From a checkpoint of a small CTC audio transcriber.
Model: 20.6M parameters, log mel input, arch conformer, norm layernorm, activation gelu, num experts 64, layers 14, width 128.
Training: 6000 steps, batches of 256.
Rows from block 9 of a small CTC audio transcriber, named by matrix and row number. Rows with one number within an expert belong to one neuron, the router's apart. Each number is 500 + 50 x the weight over its row's rms, rounded and kept within 0 to 999. All counts start at 0. Numbers have three digits each.
Before each expert's rows are labels from the 100 clips, of 14848, where the router gives the expert most weight on average: "responds to" is what is common among them; "loudest" is the band of the loudest frequency at the time of the peak. Only what is clearly more common there than usual is listed. The data: short read English sentences (LibriTTS-R). In brackets: how many of the 100.
# router: router (model.blocks.9.mlp.router.weight, 64x128), inputs 0-127
# up: expert up (model.blocks.9.mlp.up, 64x128x128), inputs 0-127
# down: expert down (model.blocks.9.mlp.down, 64x128x128, transposed), outputs 0-127

# expert 31
responds to: the word "the" (59); the word "of" (36)
loudest: 250 to 500 Hz (29)
router.31:516548533555511496569477537425510542559489489595490494391604521521473457553564603518460492586463411505455545496510581385503583501503534433504438576521575554466535492505457516613408460534527525526534500580446434468458527451527536449397464514581436474573428490525455474465473466526489469397526507483582482518398494564511478471546507539442555510474440452504552581470456480458504492459451
up.5:537504492456617446501413509476578558499516484450412486465567513472549504463460553561562484536452466440433565520474482533535443510442535467512489506505461494449532451474479514537536526567434493467527508415387482571469486434497601449480442522489528527434513528518444434499578467471606551479482520445546594509435450567399525413431509559509463476571541560473406571412601535413535555502512
down.5:526516415535407404516462548434425464508506540520546549558470491466486436579497511511513452535510483541318459577432648468498505471578484422576544509474467408471481444530487469532491499478517453472518501460490506410558578525537451537534544438576518416546498483464446497556413550471527457574548503408500405455506487567579512479485539522467517493489441493551435521552510415497553513449514
up.6:396560450464540486405549452423401529443436454502458573429510436524547496486476504512628565510477532457450452419428485388519476462471579435495459575455450501537521565544522520511585522582465510527456485503467559451598476617485538443530515494574518587533504477508431551433540518453557481557461548506523548498478455534540540539543500579540473459564503461469422492420538417499519492537549
down.6:502521464508460491572460611505538511502515585453525550542412418569449397504553498465482484497521423532512508444513460516482506453547407553509560473522498565388546541535491564432543362624475577437497449525423452506525537478499447470519566541495439496462514494496490443565451462538544604527583428529542422494469503501517438552501429456573490514497563499540445495453506537427626543491470

# expert 30
responds to: the word "the" (51)
loudest: 250 to 500 Hz (39)
router.30:483511463551556507501603499438435485493416470474451589585457500461479461530518417429444565582506600527517511422522541515463496619467517470440536579533385479525567542509491500536515539496485528502454455547559556568557433522461455572569442512525513556424432578523570435548541507459518503565542444477543530488500375480439473526550590431492485454423534463513426429562537535512453468516478
up.7:511554433559463470490528483502467554485548465478452560483398457467563497469524548557516453532481495441449384434523608402495461573626448443428458490478552553501477483534550522373548471404455412451461581453432511539532526572560507444488484577491500427463494453552521533453503609466481463465529498491500454489583493511590497516514488489592560526462518494519445578563453490467486469590540
down.7:386465510536486433478498536444396429515486515496522548436557577441504486504504497537576418499559498418574466533479439527606508391584433546541407518516429503494480514406494433480517390443498467565548524510518414481530557470543507494474459470592479555497434535551538525538598476464561476542477496546520532587501555455498431586539522453407424467502465512515502564515486470489395465548465
up.8:437505480451439492467525500533469492512497576520479432524481548516500467555620481511495485460557442441397554559548442458452556401374523511538536507520473420500571471555585555537614563455565563537508453491560500450463508475461591480542498547426523536542491557495429559473429476457523482506486434494490509554546513494565437494509555531477445454549477616388564479461588502464448483544386
down.8:558527438600494548389430545464468515449447450449451480502510443548572488491501455555446440533427445468493545506478484527457485510472559416496532547588519549545551550480477510556485442614573526524405426486499581501546469502514520443508544512448549547611522440427509505417505496517499541526451413460434500457553536589482604445499555435545495427549532507538577471507495585602514437472560

# expert 36
responds to: the word "she" (56); the word "should" (29)
loudest: 2000 to 4000 Hz (80)
router.36:543473492472514540544546423570574441456493552448500552507497455502538562600526569458464545483483471536557524551493421504536575451516660533481458505544447562506407412390471477545457539525440475512397466502508466493488487459468449515532462498515445546534440512520569479499627460447382503544414569433477480470530480460459438455447516516444469484494599507436472521562467520463401526578543
up.0:541572458620507529556487547436530590489583427445547536532501427496368336502604543506483506536566500441568519441447526467535515512484487499486503611484471561438569550509525466462507405505435522512486577533425455428580527488481474498476418453413561553418506405458503517520520439488555468412496520481491534502544452550579540553477501479499528519464518502484486456577462450491480527533464
down.0:438497466444510567504544500485437532500562492459477528515414481450470560557472545444449520456534487590437522527493501504557386475520516513475519527487502587507541562626488521437568410500493592437420418589548606475499580497497558492526470411536528459535503446410463459518497445453645517507512573486477511429553465523502471468458571486536456565581591500476513451538563487457557480535589
up.1:519458467617503518524407530506561450444387517466486534554540482492484461508469511476528568461511457429519563497483478539484470517507523462514443497482469611598475550458498463518570545477439504557506561401421456392486432485500563465597480501460533590542522569445441421586443514479539555619541442555489531480474502455499585483534517541564417554525574529554528534558415586443548475498480
down.1:509481591441465505494453511508535548572536524480420410495455469478564499463532513482496524420417483540511434377503538564478612560459521465409491566411428519574646558473468491498535427503621516402446456463430514479490457526561510480555575514570502479450539520444585526568577504546487450475559464546507486520491481500468450467508531503451540501590509436509491500493538562417567499477578

# expert 22
responds to: the word "it" (87); the word "was" (37); the word "is" (30)
loudest: 250 to 500 Hz (53)
router.22:533519506439484458506502426406599415411456509448542552507427604495580575531457430506555544568447523485466498457491488577526409442564492486555505457504439457466539504542473549571512499454481563526620506600497541474494543458476646457470490481428581499476561458469579452562574539524562571559473459520453526549407566487524475560485499522469535437520473459454494530480451478550527442519446
up.0:486481524544508483526524491454548474501533446506475462403527504559491469508509509493506445522559559429526474561463535397540656529495523524599462500447500447484495498512493443463437538500497553436523547463409430497414549488556487487486575586508413461601562523531451413571597503480477526467424520602567515534486557363529403419508481530506490514534425501478536577481488479432515462604462
down.0:435514477531475505419472519476481456566459492506468504460533493467583567488604415459517479516487592447426507525527579561445597508599487488436477507549467424456589513549502454522527531489580515584410441445446498525561521553587512497584568504492418509527469576500511427472605389491412505593472467529483478446501399430523515514479493470521473489558391537529503490430591513511505446514512
up.1:559515538525515424618518519467462596549582496475531497487528496542422407569505463495558534498452515419465414540450513474543584499439471478544479459512521496496497504416566548443535515554458582488492564532388393407429573486517506532412538435548420495522579488533555522525513487476484552463410631510592529482484535465495502478507582525450484490488478510404487578462501501453438409542514
down.1:458510502606370584426414523497481526565558536461473519530594500429504490499474409558505471539488543447565520467489552552521529535561519483452474504488479454514486477532484447452446493524541498577435459506457483424483390598492506513471472503532490465461503455418504412598580484499473569503431448517494568472543431429586525520503550483555554535580472453538510424382522544364528445472532

# expert 55
responds to: the word "of" (26)
loudest: 500 to 1000 Hz (25)
router.55:451552502470496513471564489413470591520532371494516540541560463471553529533460578506480588475491530468513483464472537530560430546534448524418492536513467434522545498429510490403526498482402447457564469563518490517544503590424535480566466478444485458487436440508443509536579600447573503405444536516472534457571412440500447554483402514491600603468517512532500527525516503575482588605477
up.4:583510363627538504559582531469635486492486488437476522468567393548443480504574444479443524421513492462568519584463530559536561482467515465482479483432504506530491541460453448512512476626500436435425570522481429493507433476489532547449473446523477496457464486415497462488499552501475467446509528571519534539501514415602578544472559548474425574522484455409498527494536505508486541454404
down.4:633562365535493516519490449500544542422473501445468479483463480476451536568581583468550471506428482567541519525642531521475535584378503522494501424486597535532440479518462520527513526508523510485435455528565501478420406380517564449453482464473489487556489391566522432426548521635457466527557503481490514574457528535578480538569473485549565485474502505491488453507470484473498489493503
up.5:548482494542455543465587489493534489475459443493479452467504476593467521537512462547484479390453553453479522543503454488501585558439543620451563481464526517509493532555462453458540502600495498463467447524570484565505430473553533452563502459452543407493501456521503451540465578397563458507531448499552503535453456414605581441416433555504527423560475537489499463461660575419460514512428
down.5:538540509540481475566414421438541497544446522515549566539469425496497502546577511584500469440445486449571471410590576557508566553439439490538501505555455481545525594457411435471534451531548403434418506524387516417532510436574545491482540486446474509447573405455527540565534494482527533469565449480483535497458546510468472475551485417436585554513487539510591474470448428587503525500539

# expert 2
responds to: the word "oh" (46); the word "no" (36)
loudest: 500 to 1000 Hz (38)
router.2:540471561447458456416488508441603513529524514532506499550552491555489592524392557544551450491546493452496433510530489546518575471489547516553445524467428398578457528479535526586510502513502486504564526418494545500573431403488561567564641497514465413572415532588461494416487527538428533498444521555480531527386545483431454478563453566548503438481495486438527527500498494521428481518416
up.0:513561484435485554397522486484531550460506406422442526576532558519463592561473513444554517500555482463454525521549581455486523524518527399394414455490490520487481492489482457501568479458540527549674481478530504522584488450392543501422552472451516579519485497482566542505445579537538510516514603499499541439481504548456520504494482490485455458582516554425438581447482489373506445575531
down.0:562517522557532511562565479546547571515439502473605562466529465516481537504522428376483508540447531474490410490468546420387523526423496502525514372549572521479430506549474552532377480502510623513456493488498519392463468486481511449403571489518491531492550443530501445509496586545481579423483511477462525583483496513522502483476487542438496437447377491491494508610535466538479460591538
up.1:537511576506488475469470510496466563559555544473450480459563465567515535539419605511486460460453481511580576499531524483441526685483559515603530535462409413644420462471545475463460518580535477388508493491495570596535474509487485405472559515514557436543462547458467463511475520572393517487488400494510457487456513495546525527496409477541460477536443523497445472498458529477501494484441
down.1:487475528439588512555482480563603487475509550506548527506488598468471461534444575544471534485539432439554520458451472455546407579530501491552535431523511491482440431520557470501539476440500557547448503603506458459532491392505469497404487460476383464479439483540537579559470483409484422431602469533488554482496476511540398541660512435529574431457477505534530549521546514518568482519537

# expert 26
responds to: the word "is" (67); the word "this" (47)
loudest: 250 to 500 Hz (25)
router.26:545527522450504459583568424468593523464450487548448471547436509552470513511442447517409598574517533497507490502486429427549512556388523516534503511448539522445522591497417533446558563496463536447445498560522480473432486483517516400418538557516474499407563602485562500453479505539580407457515587527481625578541534547424473503487520511504530454488485525506487465437632520557449465502526
up.0:502441427521523501563451542566548482517498470468541509442502445566463453421514488472508501524508492499539595491432578551514448435504406506537420553517477505424595412521582437538475551560407503479521524534442456588490500469470503512511490537503580560458501563496475494445418480517534417530490558526532501494605521365460539457426386458543478555463591551518446445506481437529423604577490
down.0:517524568482560478517545414551510498412534577569538394516402431447543453518477466466514623513420395596417526526605461576516538538455545509582611469507625418446491459554509494493490433538473554553390504587522538524502495510504495496524526457459442488511448488505480387454470478445485451541573515463503541536436514552473529563433507455454519468551536518532498475512530515497440468508517
up.1:506478485531486560434454613483512357512483463471457474533539489601501517461478442525446490491517531433504394409465440499500568505438456530506478524504420402517572532447510531489515390503587383539459509528520405518501520417509440512532549472531486456522515492513567593471498533588465611503468639542418496451536528546480513473531501483546504553550514436534534499453550486567604474543486
down.1:494476508504521544468497461487449432495456445557549583461464432434527518569553526514538407425458465509524558652464565493479552544550568511458447556507586542571570563510481470474503462520469467547447544543561443468517449568577341505450473571471606467412489467539449479529511517494506454477500506495517478493567442462482559505454498463499483384462602466471560461567492487399459507547568

# expert 37
responds to: the word "and" (28)
loudest: 500 to 1000 Hz (25)
router.37:530498536505520427418536588539357445486579457520513438502556478486455521557525526515575494545529543511551489570462415525471462532571498488473523384472543415531412442539532565399532506522553517490545585534438546527475466520522411532576386505573531519495482511513459448533593580556405416578447554452501472495444483460452581542502490478504442514483561468500521565546521536461528477434444
up.2:535487487593500522499551552521425515542519487442508492522500402439529504473513499567476464474534526464472462560591569539439470532514493550483497512546549481474489485436543489505407495481364434483369515482521337401488415538493551473623492545487391485545486546431515478503477508521501498513571592525486576445524521492471560513504535493505602589561471502596465487537460536525374476521521
down.2:529533505479473533491426417485464496497475533424485537540527581451558566395496446558452533558559507498510493459458523434455556490546599481571566500625610500496463536524425548529479537467580512527489494505538485488543393511547501532540436415552467437440452498501518449420523564493545500492555411448474630483543478517575484497627468561486553494485431465509506426430417527476409501535471
up.3:421513534542502553590554472538461588523516444559417541468510454464470547476495547521539516491468476407491660591558540377482470463454623576448442525576485537494534414480519468569578510467506533472444457427436411453446432534423566507488484522539466501492473538535455488515480453438513525572558554498474534529449507515506543483508626510549498410591529520527464492449551484537526530494547
down.3:424544584537465537498631434487580572452513551490525520436563513497535596558451472443423561523480556462527427564510475485458501473398527562520487473526483509574473446432493473499517406484470477551500414524570544523452508455425403582598479486597476529529457466476576548481596537518483509518552560553444524573415492463530496504562478554504441442510506552487512458427546597510505420547505

# expert 62
responds to: the word "what" (66); the word "that" (35); the word "was" (27)
loudest: 500 to 1000 Hz (44)
router.62:471487546511513517485626434521610481498560559518555497490393436473463527544499599497531521559519541504482477494503537459530486478509477512551478481447593604445490484464450473454509530443518521511479588490424514483396504578498434520479506498544517537546520427478434518508556457491396391423529434516497523469488539481574425426396556586467494414377530508592548485508451485500418433482567
up.2:584460483497549436465570484466516508330502465556522544518469571570606453435453445410487469486465509514476423549536467554518487492512569594535524460462508498418580505460600502500540419520450506530519489438560559557509531474459556492517553530555485444539528536419480460477528503458479535493431471514508538586542580422481458552374529423562524544469484467498454506490598576450550420455462
down.2:478507516490519515540567552509556558515374490482512516487464590477559591461495489585523431603542437440532541510514496561513510437433482472476545499556516459459517374600568450529469507510529483557534440431515487498483396442458592411417466529494401606519492491580428425551563465519473570466465484493552505560479540472436485511497496452528410548575541496419492537440520424488564518474479
up.3:562483500454513456600501496549515527458511408414536498514545429424470519499449537530536471449590534469491429543509581458520434537584556532505488503503457539506561561463458450493434442480430402464478500501560419488486460593358444434495516490494472490458434501537434495519553434448466486465458514488503494450560427433432488630550512493487637628532547493491517553484575534489550537460491
down.3:533567520594520539575490547517476507508458448497527512505587489516497512522494450557520593506462439525516483496466457508416456530463476518414478479552447471515442465505491529403416551493560475420505475530405518511557544576442621462414483479554450492478460450605400464529586476577420487513528580459498429566556475477524391555512418484450468483577487459528444549467500428439513605492578

# expert 3
responds to: the word "will" (53); the word "you" (33)
loudest: 250 to 500 Hz (59)
router.3:535536496479425540506470428514486435472478473558444493475445478618494519551527464501455505471506535536510467489414491417466488366519512411478476477499576485573546572511471525566582573590513476454524583400453483504468575479432502560512589456555539504457507453510438513475424528553439459522467618437514486533512506584467559460424579585542459539557465415401528477556435506472463524567484
up.0:586547596459491517509445493502495485567488395479438526401555544560503526473546555566473476429452435491441540440450504424554533512478510518550483529375514506602477486489452520496511534476517460470472534552493494592536528483495477551462510433627513373566456521490488514563480518529490498419518493460641510422537512562522553436522566485593604480485540433386589528521498491462502489507485
down.0:557519572510577587495511511550474462556404544537533518532501482410521498492527493424531506491447498555505556542589389597582479497518460562509524464541473584420439523461451483513467482420457523516470517460598466477505488532538540381482466388455473567484513472445500464470502498433545506492487463522526428433445555469515567516412549456428452497460477511516480640595431394460485495476584
up.1:494463527447373434618492551473500479473501442450549494520488507488567485571455495545551455464447499515538556573442535494518446499448584547495472521528448503598517473501452576508521517523462525422516420388478480562523460372489564585542509433536526488644435554519547471467525445493565589410482505502450523485506553516494490458468575584536485380507501520510468489494476477512450605490411
down.1:458526537413539559484563481591462460480492558568569520545498523507567482489469438564523570496421474530391587546524429516533492467577510487535392539438448511533482479515449447499567497555453430493600468440488529569507532548470490478488493359477571551519425479509345398539564479540525493560571452459523558427519564453551494513451473430481465582449518489469482529539452552509487525529536

# expert 57
responds to: the word "all" (29)
loudest: 250 to 500 Hz (28)
router.57:567480497513485495547504497508392482509530477461450434541578480533511535523474463526500426452493474420542572513488434487501472506481507559536478474487498548469480582455496457532486484522586589449459602440472534471581483518554522504435448454581477618539403486506557405414504525474601415649537409544547449478574544402516492548464537532466526501580514545464567566521438470465468517571436
up.2:574546509530452521468552509410500510455519488433474447515559511528510502545474451524579497505541469506565532485556480438487593430473488456493481549448551462514523549448425524449436569590530627504543566490620494563539496554453483526473583445538473461368475496411484606536445511517404472549434637521455484514510518548550557499491541459486410508420542551453488563528498398483469466496528
down.2:442580572467553477573557523508514507412525542525515477487534440494492475457560445431516515490591497365464504385522560534499526493433533514490466478471531507426460476447442441531516508452522566615473493566386518535454509593484452463498447425595487445550467514541522465572505495534463594556515574510426515558530541398545459453552490545513472496534383438490505618518466459495479530425473
up.3:496527485530529535600401499524469524512414573536546494536542377497404486507524429593496426436552439473471494435380535569531511531497553528540427494556459459475427496505493494457597600544505448471458433564480464473466439515564511472546526517452522428404492503440543440508495495443546520547530425484563415494475579451466517435537573543483501481409489456582552514570531556552538577476486
down.3:434542443536425508464491583537536604476514533490465517501411536428505500497435471457503535505607468455478534477559409522487499631502467546436528457472462585497481541499541498519429444476346540530527528471607478517500532504437450556476556462529548460462593562578562523445512512441506497531593525459513577528521500581496470499514622412433550481507508488460495437466482517442510448618512

# expert 17
responds to: the word "you" (66)
loudest: 250 to 500 Hz (37)
router.17:467558463504415506561459433435372441592419512554433527491550489446464539436472444452487473494442429596563548471484486539407512472450469566486417466507499473519494492545461438528486506507512503492526432488511481574440483539559528475494409561522421525413503600521584546506495543528565573549520520404567552445447580555440526470538531532498495542558404516526547442449476496558619516539478
up.0:549501499557564503520486482490646560572585561504474425414537444546561434499531556475431447478525508497508511472539435482529443451466457476544549547585447550551519495481511581432493474588510413564480470474520510490419595484482477396532550461499481486587476480444499602550464492540492458403574404530501564579502539515531435497419562543555420488528481496435448548429492497463483552455565
down.0:482487519502504508518506531511497476573423346451452422558430455480517500513510552490502579494468517521428530531501450558424448430486463462514505481483425439471543578494486489495590493521523596469593507426416504540423543474476525503541470517494437523529514545406489509530550502494532436512487520466461494429513541487430479429512657447512547477561420486476481540482327535558603433496583
up.1:489540502390554460532489509563488526571590474481457429438525470481510553486491574468423463492464530572470366481515525448437518539560499528637457475468529467504488479486622420539524470470388456521538569466449529478474502594490493443553497565493544507598548565538479511478572499530503452454556525565509570552514453464483484446416537427478528573429479354429541515492457457538507529526503
down.1:485486582366478536521502640522550498447499432623473514378466454464434492504431532511492508528503574460530540571599492479459523436485394477459563465450501471550571480504528473556525484426488607511508490499499510540511426494525562563502592561512489547507585502529497512560517526512466536507461602548482512488366497533477522489405517521621434521455435481507465460538499432560483536490480

# expert 29
responds to: the word "said" (49); the word "he" (42); the word "she" (25)
loudest: 250 to 500 Hz (35); 500 to 1000 Hz (30)
router.29:488406521471513488548477522546502539547430498478584510544437578478597483493507649484532491561508478457451428577521474551564442410507475478519462401573569541564410442501572571527504508503545410505525502555516519465459492376502553478506599426432487533502440457482536499531424488452521482495529569469506487542485511435567510506506490422465406498598545542420573438499452515419448477466477
up.4:467505503487470459533450472563431498546490530482523442548485526563597526456500582463462467552452514563430551475554422489438510479535468513515444467520490406531487434454449542584523530493516449537547546519506465569484432488548518468466465517460514446444430530483465601429531489496572526413438547321479528448527633522515514625513610536553466470605506446517461472448522488559429531518546
down.4:418499423588489444478567522485550479506511532466463520520463475536503353495542498522498416405548479535534533465495410457554470573473427551480476504580597548502505471472528471560462414472533412471548524446521436474529575536483549483467529556483501511566421566471508563494467517543529534484543386533512523428519439601462522481498539400558479575491611523508495370415558552440520490479516
up.5:573497566516538464519469595462494525520438535522436546547552497531524517482562428443477512463518480455492425512478510518477477459515487466443470458566479400437587549509576567448547518556478535462374575613385507456480516517493576580509520420567573405478531515506512523612500537529542472447591490512471431475529465487498531498445464511500490526464616404500485431542524528450591399486440
down.5:601602545571439430561494516515516500563468518465484559530512398522462448535589446552467582490559608455385484415460548553509463443541438553465371546478580471553487486557424379559472434470504561472481495476510543496503492526461549379536482533539579463541485514477484535480477478522521528550529556502513498550444536515582478467584552491446447440511509507555505578478483551449486460488435

# expert 9
responds to: the word "to" (38)
loudest: 250 to 500 Hz (30)
router.9:499483456506535483504427480510457417525458579525599533533456547508420547475533497512495528540525441579503550558423437510554498504540577521563467519525468443489563565524439407559494495490415387501532511441493502456530543514430428421549434489379585506575561532467386452420463515536543581528495438553519560514497532437529608468502463533532505548471463418459487523566521533545571425482427
up.2:484512525431496433569525427526523511511537450552427422545547510547476523576496409470542456473468467399602490381511587456400439458497507547513482533430470463454497495493519542480557494490530480563546479556474365450519504521530490579464502537501532556413398590496519624557544483519467463448573499590473491422508447538569519501532600541473462501465512552508456590510499500498451549456426
down.2:467514513487543431558531579486532503490459527453470445464552492515501483511469513526497441474463448358473449484561531472490521456530514596509553425427540514480433468476624575459470481460632650536504463504517393468434554524544453480479540460517453457472456568522492581545565555462476477545487479460568423498467508613560416525517484469437454531556505577448516523499518507417573479481397
up.3:475500464525391489430439494456510557436539476557491596514502511581459427582436505479554513439522450518407461445526528439495493517503487497502570496503522451492510586590488503514566553426461454460539464438620480608530627543425542504482522423423490462485479434590439472515454531393450497516510535534512460455444519579530495533573555530554506595531492488581479395441522484533498432504495
down.3:518452513565513439479418510547473514495475458482490476509559438585455533553476564481489532407483452500514618490507531451516478520459497470449536531470540523494562427491521486521487433494575511461521538553514548511425550412491499587511507620523358514405500388498597483563508526439463524420433517500482533475501458500573435468504507494559506455488479584421555486380495451572505610602571